{"model": "audio embedding model", "gain_aug_db": 6, "num_classes": 4, "wave_strides": [5, 4, 4, 2], "am_softmax_scale": 16, "warmup_steps": 440}
Rows from block 4 of a small audio embedding model, named by matrix and row number. Rows with one number belong to one neuron. Each number is 50 + 10 x the weight over its row's rms, rounded and kept within 0 to 99. All counts start at 0.
After each neuron's rows are labels from the 100 clips, of 14976, where the neuron reaches its highest value: "strongest on" is what is common among them; "loudest band" is the band of the loudest frequency at the time of the peak. Only what is clearly more common there than usual is listed. The data: acted Russian speech (Dusha).
# fc1: MLP up (model.blocks.4.mlp.fc1.weight, 1024x256), inputs 0-127
# fc2: MLP down (model.blocks.4.mlp.fc2.weight, 256x1024, transposed), outputs 0-127

fc1.521:40 64 52 38 33 55 43 40 59 44 58 63 61 41 46 49 33 24 61 55 63 37 56 63 59 60 58 50 56 55 50 33 38 45 41 55 61 48 55 39 56 58 46 53 50 59 62 52 55 54 50 54 26 30 69 43 42 41 45 61 55 41 61 55 37 63 46 47 63 52 52 40 33 57 59 44 48 40 50 43 39 44 43 36 66 47 54 54 58 63 47 37 28 63 53 53 49 53 59 64 42 40 45 61 52 38 19 60 44 40 55 43 62 57 47 48 45 57 35 67 32 37 54 28 60 36 48 48
fc2.521:46 40 44 69 50 32 54 43 44 52 55 55 34 63 44 49 24 41 51 44 54 54 48 71 55 51 60 61 55 49 51 54 38 38 37 51 34 46 58 52 69 51 52 69 49 39 47 43 73 56 49 50 63 60 42 47 53 44 49 33 44 45 44 46 47 44 54 31 23 60 57 42 25 45 60 61 37 37 59 71 35 47 61 42 48 38 46 49 50 63 58 63 47 50 34 46 47 58 45 55 51 52 48 45 40 65 40 40 57 39 51 44 55 43 57 62 37 58 24 50 48 36 44 51 52 46 61 51
strongest on: emotion: angry
loudest band: 500 to 1000 Hz

fc1.251:53 58 62 44 58 54 52 67 50 35 65 52 63 42 52 59 39 04 59 36 60 49 46 60 54 60 60 52 67 43 61 50 61 60 37 57 50 50 47 74 56 55 55 28 53 72 53 44 44 33 52 41 40 50 55 33 42 70 46 71 50 45 53 53 57 60 49 43 50 37 60 61 52 49 57 66 58 29 58 63 51 51 37 51 53 45 49 52 51 53 53 57 50 47 42 44 51 54 32 50 61 49 46 46 52 73 46 61 58 44 61 34 64 34 55 44 49 62 46 67 46 50 32 60 63 46 38 36
fc2.251:50 54 48 48 53 60 41 44 55 43 66 50 49 44 69 45 66 57 54 43 46 60 42 58 40 36 50 43 54 39 60 53 62 31 42 43 48 32 48 35 50 49 62 43 58 50 63 46 49 58 64 48 49 48 41 49 45 53 55 56 53 68 43 39 48 39 38 70 42 74 43 43 63 61 60 57 58 57 51 54 71 52 54 51 32 39 39 51 48 49 42 65 46 69 43 48 48 64 47 40 63 52 53 51 61 44 54 43 56 47 41 43 37 44 55 58 56 51 67 63 62 50 55 46 52 39 49 36
strongest on: emotion: positive
loudest band: 250 to 500 Hz

fc1.266:54 42 56 40 57 63 61 53 38 45 54 33 74 55 46 59 47 24 49 54 51 36 49 67 52 50 52 27 52 62 66 36 66 59 43 50 41 51 37 38 50 52 46 48 43 43 42 58 55 44 48 42 61 38 86 36 41 69 50 68 52 50 48 43 56 42 55 41 64 62 62 51 65 41 44 49 61 29 40 57 48 59 44 47 59 41 56 53 37 49 47 53 58 48 40 48 38 48 34 49 56 51 33 25 57 52 41 41 63 74 54 48 39 49 41 53 53 45 65 53 48 55 47 48 47 51 34 37
fc2.266:58 51 49 49 36 60 67 42 61 43 39 51 37 59 32 44 56 38 58 53 50 41 44 42 52 41 52 49 68 55 53 40 52 34 43 50 65 51 29 31 45 48 40 37 51 49 58 55 64 52 54 55 32 43 46 65 48 50 47 54 34 64 39 71 59 49 34 51 46 38 63 54 61 45 68 58 50 59 57 61 57 45 56 49 33 74 48 47 34 58 60 34 51 54 31 34 37 56 52 62 47 55 49 36 50 53 43 38 33 57 39 53 35 52 60 49 60 37 34 65 47 69 53 36 37 38 52 36
strongest on: emotion: positive
loudest band: 250 to 500 Hz

fc1.75:46 54 68 37 57 32 54 52 62 46 49 58 43 32 53 59 57 20 72 55 37 43 53 47 68 49 65 41 69 43 53 43 44 59 54 60 57 55 55 51 64 76 45 50 56 52 50 39 40 48 45 55 41 45 64 50 59 51 46 68 38 67 46 48 46 50 71 70 64 48 54 64 32 45 44 39 46 43 45 52 58 48 40 49 59 69 33 51 38 32 56 38 45 41 56 50 41 59 51 66 49 47 50 62 35 57 52 49 35 45 27 53 52 52 34 49 47 56 43 68 27 52 48 31 48 46 61 43
fc2.75:47 48 49 42 80 38 64 59 62 60 57 28 52 38 60 64 58 53 48 30 57 47 63 63 56 73 50 62 63 50 38 44 61 45 51 58 54 47 50 29 47 59 59 65 45 58 51 40 52 65 56 37 33 42 51 54 43 47 41 49 42 53 63 72 34 40 46 52 46 60 48 47 40 51 43 44 53 58 53 56 46 53 29 53 51 48 56 56 53 29 50 26 70 44 51 48 67 48 38 67 45 47 58 51 41 60 45 66 44 34 53 54 45 50 56 44 63 52 49 39 43 63 36 42 50 53 47 36
strongest on: emotion: angry; emotion: positive
loudest band: 250 to 500 Hz; 500 to 1000 Hz

fc1.189:33 55 47 45 59 48 57 64 54 61 56 48 56 49 49 63 60 33 60 50 68 47 38 57 64 61 42 56 58 70 61 49 58 64 39 52 48 29 46 43 58 48 56 48 41 40 53 49 63 45 48 52 43 43 52 53 44 56 54 75 48 71 51 55 60 54 49 47 60 37 63 33 50 42 58 66 50 31 47 55 59 56 40 41 61 48 45 53 59 47 49 54 34 33 54 45 51 34 48 49 50 63 52 50 46 52 40 59 53 52 33 42 39 51 43 61 45 57 53 46 48 51 54 62 62 53 60 60
fc2.189:41 72 52 68 51 41 67 63 55 55 47 53 38 64 54 42 28 49 35 36 49 53 40 39 63 54 46 53 60 49 58 43 52 66 51 63 51 57 42 53 42 49 47 52 57 52 49 48 59 47 73 56 51 39 55 43 30 53 70 58 38 44 45 54 47 54 56 56 38 51 64 39 42 46 63 60 37 48 64 49 43 60 74 76 49 41 49 36 49 50 50 55 55 59 53 46 65 57 61 63 56 58 52 52 49 44 49 48 73 39 63 49 62 57 67 49 61 67 36 64 45 57 63 39 50 36 38 47
strongest on: emotion: positive
loudest band: 250 to 500 Hz

fc1.578:49 52 43 45 55 38 56 59 58 58 53 33 48 49 60 43 44 60 49 44 58 58 41 69 64 61 37 51 39 42 67 55 43 66 59 51 53 45 45 44 54 67 55 39 48 54 52 47 60 42 34 56 49 52 55 57 46 50 62 64 49 80 52 40 54 63 60 50 48 46 57 43 35 37 55 48 51 34 49 54 46 76 38 60 51 42 24 62 59 51 17 48 47 41 52 59 46 40 32 57 23 48 57 56 48 50 45 49 53 49 49 56 59 65 51 70 34 38 53 33 56 54 52 66 50 47 63 38
fc2.578:47 50 55 55 47 43 62 55 50 65 50 76 37 56 67 36 34 53 51 62 51 70 29 57 51 49 74 45 45 37 33 53 60 54 44 70 46 43 57 60 50 43 48 51 57 50 54 46 61 64 63 46 80 48 56 40 43 52 65 55 51 47 48 51 66 63 54 41 53 56 60 39 39 44 72 47 51 48 53 61 65 59 59 62 59 37 57 63 44 55 55 62 66 62 52 50 50 27 61 65 38 65 61 44 58 35 45 30 56 51 59 56 59 55 46 56 53 55 56 48 50 68 62 47 37 46 56 71
strongest on: emotion: positive
loudest band: 250 to 500 Hz

fc1.66:44 52 57 48 54 58 47 52 41 46 47 42 63 42 48 66 49 59 46 42 43 59 53 49 60 53 60 49 74 46 69 36 53 59 36 42 42 48 68 53 73 39 47 45 47 55 41 55 50 33 37 54 63 52 47 57 27 56 60 68 53 66 71 44 33 53 63 73 56 38 52 47 30 43 71 65 45 34 32 44 51 66 49 51 53 55 36 52 55 50 49 50 47 46 33 42 44 44 50 48 71 55 51 66 43 41 29 44 60 48 35 35 41 53 72 54 43 55 45 57 46 53 40 52 44 36 56 42
fc2.66:46 56 44 65 51 41 68 53 42 62 51 63 51 47 66 43 35 44 41 49 52 64 44 45 68 41 65 33 47 47 39 44 43 60 42 73 45 45 63 45 36 60 49 47 47 39 40 34 32 63 62 26 61 69 64 37 36 49 58 50 42 43 49 58 63 59 57 41 33 60 62 54 35 26 52 54 37 41 60 65 48 49 56 61 71 38 62 41 38 51 47 57 69 66 50 45 49 56 51 67 52 45 58 52 40 39 43 30 57 45 53 60 57 48 45 48 49 47 38 53 65 59 49 42 45 34 53 62
strongest on: emotion: positive
loudest band: 500 to 1000 Hz

fc1.466:40 57 58 59 67 47 60 56 37 53 41 34 59 51 68 54 47 49 53 54 59 29 45 60 56 50 53 51 67 55 54 48 36 65 48 52 43 49 64 40 63 49 39 54 73 48 39 56 51 34 55 57 55 53 46 54 49 45 46 48 45 60 56 40 51 50 65 58 51 32 43 42 45 39 55 67 56 42 31 43 56 53 35 52 50 38 48 48 40 66 43 46 58 30 41 51 60 46 36 60 46 52 39 50 52 46 51 45 54 62 55 38 62 41 72 78 43 50 45 47 35 43 52 58 55 30 42 35
fc2.466:38 64 57 57 59 34 69 58 45 62 64 51 47 57 49 52 39 49 39 62 56 61 40 45 63 50 52 41 59 47 54 43 43 56 48 71 43 51 51 52 41 32 37 58 42 53 42 43 62 61 72 45 58 64 47 44 33 61 60 54 43 47 56 64 37 54 53 64 47 44 65 48 46 46 54 46 37 51 51 53 62 53 48 62 55 48 52 45 46 55 39 61 69 63 47 50 49 42 71 77 45 55 57 36 54 51 45 35 48 44 40 68 54 63 47 46 66 60 47 42 46 56 62 37 50 33 54 57
strongest on: emotion: positive
loudest band: 250 to 500 Hz

fc1.502:38 65 55 43 51 53 45 38 52 63 41 52 43 48 43 59 46 43 76 68 64 31 52 55 48 60 44 40 61 65 65 56 43 64 45 55 46 40 56 51 76 50 56 49 50 45 64 36 60 38 49 37 51 46 56 47 46 49 43 61 43 62 43 33 41 48 59 42 55 33 55 42 45 56 57 52 59 49 57 50 35 52 38 54 62 39 45 49 55 36 58 66 33 56 58 57 49 35 39 40 48 59 45 54 54 38 51 71 50 59 40 57 54 52 50 40 36 53 39 50 48 46 59 51 68 54 62 49
fc2.502:60 72 42 46 62 52 62 63 60 69 36 52 44 40 49 49 38 61 38 31 61 50 40 47 64 61 50 52 66 39 66 49 58 61 46 60 53 54 34 51 51 53 55 32 58 66 44 59 48 38 65 62 39 36 52 46 30 57 80 51 42 44 42 49 37 43 45 56 39 42 70 37 51 63 59 54 35 40 62 62 61 55 58 71 45 44 58 57 58 45 42 38 49 52 57 44 52 50 50 38 61 50 55 58 72 40 51 68 68 46 63 50 39 46 58 48 62 52 34 65 38 59 54 45 44 46 38 54
strongest on: emotion: positive
loudest band: 250 to 500 Hz

fc1.106:37 70 62 60 45 66 38 34 34 52 52 44 57 55 58 49 39 57 57 59 48 49 64 46 48 64 41 40 46 51 49 34 45 42 60 55 51 45 44 49 53 60 65 46 81 68 63 54 71 63 68 56 46 48 42 39 47 53 50 59 48 45 54 54 50 49 53 39 60 46 53 71 54 57 57 39 48 52 59 54 62 51 50 54 59 48 42 48 38 42 59 65 50 55 60 31 58 51 61 60 53 46 47 55 65 49 44 31 35 52 57 51 61 46 42 69 49 50 34 57 65 54 52 71 55 38 69 56
fc2.106:60 37 65 44 62 57 48 56 65 61 22 45 64 53 44 62 31 52 55 46 46 48 54 52 51 43 55 35 40 34 35 43 34 62 42 46 46 66 53 68 53 42 39 56 66 36 36 33 46 41 63 41 47 60 62 34 38 53 64 59 56 38 45 31 53 55 48 35 46 75 39 45 34 43 40 50 38 40 34 56 46 48 62 48 57 37 49 51 68 38 48 42 61 51 64 55 36 45 65 44 50 49 56 60 53 56 54 52 51 58 39 38 49 55 51 58 42 61 47 50 60 51 58 59 43 62 46 61
strongest on: emotion: angry
loudest band: 4000 to 8000 Hz