config = dict(
    model='audio embedding model',
    dataset='acted Russian speech (Dusha)',
    train_examples=26041,
    gain_aug_db=6,
    time_shift_ms=50,
    input='waveform_16khz',
    targets=['emotion'],
    num_classes=4,
    embedding_dim=64,
    arch='convnext',
    norm='layernorm',
    hidden_act='quick_gelu',
    mlp_ratio=4,
    inner_norm=False,
    wave_strides=[5, 4, 4, 2],
    subsampling=2,
    layers=12,
    width=256,
    kernel_size=7,
    am_softmax_margin=0.2,
    am_softmax_scale=16,
    init='torch_default',
    residual_init='none',
    optimizer='nadamw',
    learning_rate=0.0012,
    beta1=0.9,
    beta2=0.999,
    eps=1e-10,
    max_grad_norm=5.0,
    ema_decay=0.995,
    max_steps=8800,
    batch_size=128,
    epochs=43.3,
    lr_schedule='cosine',
    final_lr_fraction=0,
    warmup_steps=440,
    weight_decay=0.1,
)
Rows from block 9 of a small audio embedding model, named by matrix and row number. Rows with one number belong to one neuron. Each number is 128 + 32 x the weight over its row's rms, rounded and kept within 0 to 255. All counts start at 0.
After each neuron's rows are labels from the 100 clips, of 14976, where the neuron reaches its highest value: "strongest on" is what is common among them. Only what is clearly more common there than usual is listed. The data: acted Russian speech (Dusha).
# fc1: MLP up (model.blocks.9.mlp.fc1.weight, 1024x256), inputs 0-127
# fc2: MLP down (model.blocks.9.mlp.fc2.weight, 256x1024, transposed), outputs 0-127

fc1.514 [ 74  94 148 111  72 123 118  81 179 172 130 125 171 164  57  95 119 127  98  79 149 120 109 172  81 136 192 169 120 121 169 151 124 108 121  95 110 138  58 140 126 130 107 137 143 108 165 119 173 134 151 118 121 115 127 148 117 115 165  81 111  87 123 118  47 151 111 119 119 104 148 121 171 135 107 170 142 163 123 129  58 183 122 107 130 147 153 125  96 128 115 147 115 191  52 151  83 145 209 107 133  97 137 109 169 161 171  95 118 112 113 176 133 101 118 128 144 171 107  67 195 207 132 113 169 136  86 151]
fc2.514 [129 141 152 141 154 133 130 202 156 174  94 136 139  81 196  89 110 124 159 122  92 153 125 135 170 126 164  73 111 100 126 122  99 150 120 143 144 122 163 146 143 149 142 178 209 118  85 152 132  96 214 100 153  95 169  91  90 135 225 208 123 111 127 100 155 151  93 106  78 151 135  97 100  77 147 170  84  86  76 117 151 136 184 191 100  58 109 147 165 107 135 133 146 116 151 135 172  86 157 128 100 146 150 141 157 146 171 126 164 119 177  94 172  96 127 190 107  73 152 173 151 142 156 123 161 144 103 110]
strongest on: emotion: positive

fc1.401 [107  69  86 169 153 129 106 166  68 155 117 145 149 142 144 141  97 100  94 149  98  68  73 211 152 154 140 156  98  77 171 169 108 130 126  96 138  97 152 113 162 151 116  97 184 157  95 159 177 138 146 110 117  98 145 117 106 102 109 109 116 107  82 132 147 114 177 105  53 127 111 113 123 114 168 190 166 116 159 147 151 108  89 153  89 138 166 121 155 101 110 135 155 155  66 174  78 161 104 140  86 102 111 114 127 167 110 100 159 135 162  55 194 142 106 159 172 174 123 124 147 122  82 125 134 132 106 182]
fc2.401 [171  99 152 147 118 113 126 120 154 133 100 142 146 115 220   0 119 130 141 104 157 104 186 162 150 152 220 124 130 134 167 124  92 129 124 116 119  82 122 136 133 126 144 149 134 138  68  87 152 153 141  90 129 207 141 100 106 141 144 126 141 136 129 110 102 166 146  91 126 118  86 162 119 136 123 135 109 125 115   0 126 142 128 117   0 130  90  93 159 112 129 116 145 149 104 159  92  96 117 139 161 125 180 150 106 185 160 127 128 157  97 131 169 136 127 155 117 104 122  84 141  86 135 142 202 117 142 131]
strongest on: emotion: neutral

fc1.404 [ 83 181 130 133 118 121 140 124 161 142 140 126 153 148 115 101 140  86 161 177 153 138 141  91 111 181 174 172  85  86 142 136  53 128 135 120 118 130  62 124 152  94 147  90 124 124 109 131 175 117  93 152  86 107 135 140 114 109 118 127  92  63 130 132 129 140 107 148 134 120 225 147 148 136 113 161 135 120 119 159  63 203 143 146 168  76  65 148 103  88 107 105 109 109 111 102 147 111 168 159 107 103 158  78 142 118 103 173 188  70 109 198 110 173 121 145 148 116 155 139 137 153 135 120 168  93 125 198]
fc2.404 [193 130 156 158  78 115 101 119 130 138 135 117 154  89 109 166 172 184 120  87 121 132  69 151 107 113 142 136 137 130 136 143 144  42 113 124 139 115 173 127 159  95 140  98 124 122  90  97  85  92 117 125 137 158  50 134 125 161 117  82 121 142 131 108 156 137  78  97 114  82  98 154  96  85  75  71 127 159 138 157 186 184 142 107 206 120 105  98 158 127 128  57 118 102 103 149 140  99 102  70  90 132 131 104 179 111 127  91 113 179  93 110 135 154 106 178 145  97 171 180 126 154 119 176 105 119 111  74]
strongest on: emotion: angry

fc1.446 [122 163 100 118  78 165 112  99 100 124 106 132  90  66 130  78 104 120  94 159 167  78 142  86 168 205 179 127 147 117 132  54 139  58 185 114  97  83 135 118 173 175 120 162 189 124 116 165 129 134  90  99  92 197 105  94 128 170 118 121 112 101 101 116  77 107 134 104 138  78 161 176 176 138 119 106 147 120 126 145 124 141 123 103 174 135  60 193 117 136 180 108 124  78  63 142 140 141 110  75 104  92 125 152 107 155 178 150 135 122 137 140 166 146 156 157 112 107 137 124 177 178 100 124 162 137 111 140]
fc2.446 [142 162 157  83 139 106 195 140 122 156 137 100 116 151 120 122 129  78 122  82 136 102 127 117 173 134 145 141 158 129 135  72 114  93 101 138  95 125 116  78 117 158 121  78  84 160 114  91 125 142 139 159 155 138  66 118  85 156 123 119  53 129 109 140 121 140 151 142 139 133 178 130 125  71 131 105  89 166 145 121 126  81 131 169 131 161 154  87  90 140 125 114 157 181 110 143 155 151 129 173 155 123 130 125 123  99 120 134 123 115 101 183  69 136 111 116 143 144 111 110 129 131 118  80 162  52 153  90]
strongest on: emotion: neutral

fc1.420 [100 114 151 121 157 132 110  85 159 121 197 166 154 137  92  94 126 138  75 154 163  89 112 114 128  89 150 109 166 141 219 102 136 160 120 105 124 143 120 144 190 174 118 174 140 128 116 101 164 119 157 130 129 126 138 111 133  96 162  72  93  44 118  87  93 157 131 107 130  97 111 108 125  84  98 142 124 157  98  83 119 175 111 109 117 174 136 135 100 101 130 145 107 187 104 144 116  81 169  71 148 146 117 111 138 209 141 125 103  96 135 129 171 156 137 111 115 135 136 118 144 127 104 133 146 127  67 186]
fc2.420 [136 160 137  86 118 140 136 228 110 156 130  89  89  64 193 113 153  83 121  67 127 122  58 126 133 132 119 129  99  66 130 143 117 167 162 144 188 142 147 131 123 174 145 102 151 152 102 159 133  59 169 141 126  39 114 110 116 108 191 163 121  93 121  89 123  92 142 130  87 141 177  40 140 132 121 156 118  59  96 132 131 138 136 182 139  64 103 145 141 116 157 102 129  96 169 116 170 120 173 143 104 153 105 165 154  78 150 151 140 130 166 110 107  96 154 137 135 107 130 171 145 166 164 108  83 126 117 112]
strongest on: emotion: positive

fc1.594 [142 102  74 138 149 127 123 113 118  67 103 151  74 102 143  98 149 169 106 122 188  98 105 170  76 169 116 170 126  78 131 168  81 195 117 111 118 111 149 233 159 104 146 131 101  93 160 203 110 150 135 187 126 128  92 111 136 139  81 150 121  47  73 150 104 136 155 144 138 147 114 116 120 126 101 102  71 202 124 119 149 119 139 104 174 212 138  94 122 159 136  76 122 217 171 135 171 115  84 139 104 162 136 151 104 157 127 139 107 132 166 107 122 107 111 120 106 132 130 110 157 143 115 131 144 181 109 112]
fc2.594 [158 105 126 110 102 175  79 145 117 161  88  82 171 113 114 176 117  96 115 126  65 137  98 122  87  91 114 140  68  74 120 176 103 151 125  93 169 171  96 189 131 118 115 105 159 132 120 111 113 126 128 152 181 103 133  95 149  94 149 145 178  98  81  92 140 122 147 128 116 176 104 125 157 179 137  70 161  92  85 162 114 162 135 105 155  85  75 158 172  82  70 157 105  72 164 136 121  95 172  46 130 140 123 185 150 115 129 132 111 149 133  61 107 137 150 128 103 121 145 141 146 137 123 197 138 189  91 161]
strongest on: emotion: sad

fc1.447 [ 96 146 137 110 103 167  79  79 154  83 141 120  97  54 135 132  72  94  84 159 105  76 158 182 122 186 121 131 177  43 184 168  89 102  82 140 123  99 185 134 129 122 134  81 103 116 105 112 162 172 151 148 141 133 147 106 112 103 109 138 126 134  99  91 136 183 130 127  87  51 153 101 163 113 177 110  89 101 188 137 122 171  76 105 135  97 113  97 116 151  97 130 139  95 118 143 116  47 106 133 154  64 129 154 132 150 129  93 125  65 169  78 126 113  91 128 139 147 181 130 133 152 140 122 126  94 147 100]
fc2.447 [150 112 126 141 166 144 134 156 118  76 107 120 166 149 187  23 129 119 129 103  99 123 124 116 147  83 152 138 149  84 117 122 119 173 165 155 153 117 165 173 131 105 174  90  89 125 113 122 162 125 147 138 142 108 121 109 112 141 146 173 126 121  81 108  81 154 195 125 115  77 110 120 163 119 115 102  88  80 124  60 141 129 163 131  19 102 142 131 115 129 178 184 155 117 138 142 108 140 111 121 122 142 108 215 107 122 150 148 132 137 153 134 157 158 172  60 134 207 139 104 130 122 173 130  52 143 126 139]
strongest on: emotion: neutral

fc1.424 [116 139 132  97  91 129 113  93 173 150 134 117 166 116 152 109 106 118  81 182 137 107  91 132 178 104 151 165  63 145 160  95 148 101 136 104 101 139 135  98 131 184 183 164 140 137 103 145 166 125 216 120  94 138 143 110 125  81 136  92  90  97 131  95 116 100  95 164 139 113 152 117 175  91 184 187 168 135 154 102 133 123 115 134 105  98  59 121 147  69 108 167 158  75  53 131 119  97 218 110 167 116  92 126 148 136 118 117  81 126 105 116 151 175 163  93 113 113 115 121 128 184 128 160 133 119 175 234]
fc2.424 [ 95 102  87 123 129 141  99 157  65 110 106 141 118 114  92 161 139 123 160  87  84 192 107  80  98 105 150 106 134  63  85 157 146 128 108 176 179 161 155 144 159 113 117 162 132 128 138 176 153 117 109 106 138 115 144 101 160 113 115 123 166 104 114  77 152  96  69 149 113 137 146  69  66 111 160 132 123 108  95 237 147  88 156 144 202 107  90 156 129 141 194 168 123 109 123 109 143 101 124 101  70 159 113 118 156  79 110 110 178 110 116 103 123  76 157 117 167 134 143 143 141 131 168 145 126 174  82 147]
strongest on: emotion: positive

fc1.203 [136 133 118 124 150 124 107 145 137 155 128 138 167 120 104 133 108 118 128 179 145  49  92 163 131 174 183 120 132 120 164 101 186 160 126 135 129  84 134 122 159 166 175 152 181 150  86 139 162 120 143 137 129 144 126 117 135 123  67 125 144  83 118  88 104 170 145 112 179 114 102 106 112 103 163 173 150 139 126 133 142  99 181 106 110 128  91  94 107 103 144 197 110  78 188 111 159  80 146 105 157 142 142 162 125 114 138 181 104 123  70  98 148 134 114 168  64 140  72  96 147 186 131 121 108 134 156 116]
fc2.203 [111 111 123  82 149 170  65 146 150 162 149 130 142 109  25 161 101 172 126 119 131 123 115 152  48 128  75 149 115 112 127 215 166 134 149 110 145 180 138 142 161 120 134 114 122 145 170 113 140 114  82 128 120  98 147 123 186  90 130 106 156 107 115  89 125 130 141 123 126 120 158 104 118 138 145 141 160 112 122 203 147 119 147  83 246  75 151 199 123 131 110 115 116  40 185 129 149 130 123  84  80 137 102 116 182 116 139  89 147 111 185  68  91 161 119  94 138 134 145 131 139 120 118 146 138 210 148 130]
strongest on: emotion: sad

fc1.261 [138 172 107  93 149 118  84 107 109 110 151 168 130 103 156 131  35  97 116 110 110  54 138 158 175  82 111 120 141  46 152 129 151 150 111 121 140 120 164 147 145 153 142  92 161 154  92 144  74 115  79 152 114  75 177 147  56 136 136 129 137 126  96 103 152 132 159 128  76  70 207 155 176  97 124 120  71 104 174 155 174 127 132 152 111 114 181 113 104  99 127 133 152 158 156 174  92 118 112 100 146  93 107 181 129 156 119 140  86 139 184  93 137 130 125 134  60 147 177 112 121 137 105 122  96 147 148 128]
fc2.261 [180 127 102  74 146 133 127 114 118 152  65 160  96 128 147  48  99 166 136 149 129 138 107  97 149 150 138 137 129 104 130 140 124 161 144 189 123 143 136 126  86 126 142 145 134 120 135 106 139 137 140 118 106 134 144 115 133 126 128 162 127 101 110  93  62 153 158  91 140 114 158 106 103 132 116 105 126 110 114   0 168  83 197 147   0 123  91 167 127 144 127 130 159 111 123 128 106 116 120 130 123 137 149 143 121 144 127 187 117 145 122 127 151 164 113 113 156 157 106 106  95 101 123 132 106 129 128 158]
strongest on: emotion: neutral

fc1.647 [135 138  94  89 108 202 102 118 141 126 159 126  83  95 101 103 133 143  78 192 240  69 173 128 151 165 153 128 162  89 148  99  95  80 112  96 123  92 123  99 187 173 130 161 177 130  98 147 168 150 110 119 146 190 121 136 138 133 136  99  85 150  89  95  90 108 138 164  86  42 183 169 187 134 136 109 124 116 147 112 117 162 139 141 158 117  87 142 129 169 184 131 132  70  57 154 122 132 120  84 185 103 145 139 128 131 188 115 134 118 112  66 125 149 160 139 142 128  72 144 158 153 116 136 136 120 121 128]
fc2.647 [ 99 158 104 123 197  74 199 120 149 115 136 130 136 166 109 112 144 124 125 123 155 113 116 155 178 186 109 147 154 172 176  77 164 128 116 158 117 137 146 104 126 133 124 146  86 160 170 129 140 140 121 118 169 162  91 160 104 150 117 124  71 155 171 155 133 152 137 155 173 125 161 128 128 110 164 155 127 124 167  66 204 141 107 142  96 182 179  80  88 154 176  58 143 181 105 137 121 149 109 177 153 135 132 101 104 104 139 167 116 150 152 202 102 110 103  97 144 154 138 108 135 171 144  71 125  47 164 115]
strongest on: emotion: neutral

fc1.201 [ 98  83 145 107 128 141 129  78 181 185 160 147 155 194  77  96 114 163  71 144 126 105 105 114  88 115 173 111 107 148 158 116 149 118 102 105 128 143 108 113 178 174 113 170 118 115 143 128 159 166 197 114  76  99 139 133 143 144 163  42 108 101 123 118  59 136 135 128 130 119 110 106 159 120  87 169 151 166 115 107 123 155 107 104 144 165 110 151 103  99 146 166 130 137  56 136 100  77 196  75 143 115 126 124 147 172 150 134  86 104 106 205 169 151 162 135 136 151 142 118 176 160 109 118 175 121  50 163]
fc2.201 [135 137 110 106 154 141 130 202 148 161  85 127 121  68 144 117 121  80 142  58 103 159  83 112 136 125 111  85 147  70 176 155 116 200 152 127 167 156 121 142 131 138 130 144 193 143 117 136 153  77 194 133 206  78 161 152 107 119 196 166 139 101 142  92 144 108 124 151 104 126 152  41 111 148 146 157 114  63 101 137 119 121 147 193 112  90 102 129 136 103 144 129 126 105 172 129 185  74 179 127 145 164 138 136 151 106 169 172 204 120 172 116 124 103 133 141 141 101 152 161 127 141 142 129 145 150 104 124]
strongest on: emotion: positive

fc1.555 [114  68 153  69 120  97 159 174 149 157  91 144 123 158 126 109 122 137  94 161 108  62 149 133 136 148 184  92  97 130 129 132 156  71 105 108  67  78 114 154 150 166 164 113 183 147 134 153 148 139 130 157 101 195 195  96 138 131  75 122 109  83 132 101 146 150  61 149 113 130 126 168 188  88 146 147 166 146 166 100 163  85 151 112 109 157  54 132 117 168 137 169 171 171 146 131 186 146 192  99 182  86 138 168 131 124 102 112 120 123 124 105 141 192 133 104 137 108 110 146 143 123 106 137 115 130 175 140]
fc2.555 [ 48 144  84 114 154 120 149 163 126 113 156 137 156 127  33 201 154 159 122 114 136 108  68  88 130 124  41 143 143 161 115 142 174 131 145 153 139 218 174 100 121 123  71 109 132 144 183 130 142  84 133 163 127 117 110 182 163 132  88 120  95 171 133 164 132 132 138 160 146 116 166  95 149  84  93 135 139 166 170 162 132 106 112 139 242 138 130 117  75 155 173 133 118 132 157  87 181 148 126 156  87 160  93 118 170  88 103 152 114  72 132 160 130 140 133  83 177 170  81 170  96 155 126 101  87 130 108 108]
strongest on: emotion: neutral

fc1.706 [ 83 131 141 155 138 153  90  99 173 170 191 146 152 152 100  96 119 153  61 133 161  69 108 168 174 127 174 121 100 124 154  90 136 120 100  71 119 138  71 133 170 162 111 147 107 143 157 122 118  90 185  95  90  82 181 113 108 113 157  48  83  74 143  97  66 159 151 130 149 137 114 103 141 125 155 168 136 161  98  97 127 180  93 131 136 176  83 150 143 109 124 195 120 129  98 146  58 105 206 132 135 110 100 122 144 129 132 133  66 128 129 129 113 192 161 127 128 152 107 124 164 214  89  92 112 133 139 185]
fc2.706 [ 91  96 122 130 154 147  96 202 155 156 138 118 111  98 135 158 127 125 171  84  91 162  97  94 110 103 154  67  78  92 115 156 126 155 129 141 163 136 123 157 147 128 183 152 153 139 100 174 109 108 179 103 194 102 172 114 129 102 190 154 148 126 136  66 151  88  99  90 102 154 127  57  76 137 128 178 152 104  58 159 121 119 159 144 126  78  91 164 141 113  82 196 100  78 119 141 149  79 142  96  78 158  94 165 157 119 151  95 133 128 134  66 143  61 142 152 119  66 110 166 134 136 125 154 177 156 123 137]
strongest on: emotion: positive

fc1.541 [ 91 159 147 115 141 133  68  88 149 121 180 165 166 135 110 101 113 146  47 165 163 110  99 180 157 137 177 131 157  84 163 118 144 108  75 120  79 102  76 171 184 163 142 127 119 174  89 143 132 102 150 140 159 159 134 122 122 103 137  73  89  84  92 150 123 127 126 141 128 108 182 140 143 102 119 142 154 134 128 117  82 220 151 180 162 171  97  96 127 121 116 147 124 144 186  88  99 137 159  95 172 135 117 153 145 187 147 146 102  79 161  83 115 189 177 134  88 145  55 130 124 137 107 105 135  88 155 186]
fc2.541 [ 92 152 135 100  85 153 139 205 119 153 145  81  74 172 133 131  90  90 127  99  93 119  21  99 143 114  79 101  60  66  94 152 117  73 107 195 137  99 111 130 141 123 152 149 168 136 100 174 149  84 186 150 107 101 146  87 126  94 207 148 117  98  78 102 164  87 102 134  84 184 166  30 144 116 151 154 124  92  99 148 133 128 203 176 142  67  88 173 107 133 141 134 148 101 156 112 177  96 167 113  84 174 121 119 141 103 107 109  83  79 101  73 135 111 171 115 151 119 119 156 134 152 124 105  79 148 111 111]
strongest on: emotion: positive

fc1.648 [179 157 118 102 123  91  41 130 151 163 133 192  83  80 111 117 115 164 145 161  64  95 141 146 155 139 168 186  65  87 134  37 115 182 115 140  93 126 123 159 120 130 108 175 140 144 146 193 126 136  89 139 144 109 118 102  62  96 107 100 143 120 120 131 113 131  96 155  96 123 145 139 141 110 140 143  87 168 135 142 116  92 103 179 140 151 141 164  63 112  77 109 108 139 130 146 157 116 214 116 151 116 155 149 101 101 143 159 121 128 120  63 112 152 115 103 144  98  86 141 143 145 115 124 121 160 111 108]
fc2.648 [112 133 142  92 199 127 134 170 124 151 143 127 146 136   0 186  45 140 171 149  96 179 164 134 146 144  96 154 140 131 165 130 123 107 116  76 137 184 142 155 139 109 104 158 165 109 142 101 140 141 152 143  99 210 180 106 133 131 149 129 128 150 154 136 153 162 115 138 123 177 122 128 107  88 210 160 111  94 102 224 135 103  93 160 225 138 134 137 136 132 109 186 115 132 170 139 162 105 169 147 126 175 184 104 159 168 133 161 122 121  80 145  99 119 106 185 124 111  81 114 127 168 126 129 118 104 145 138]
strongest on: emotion: angry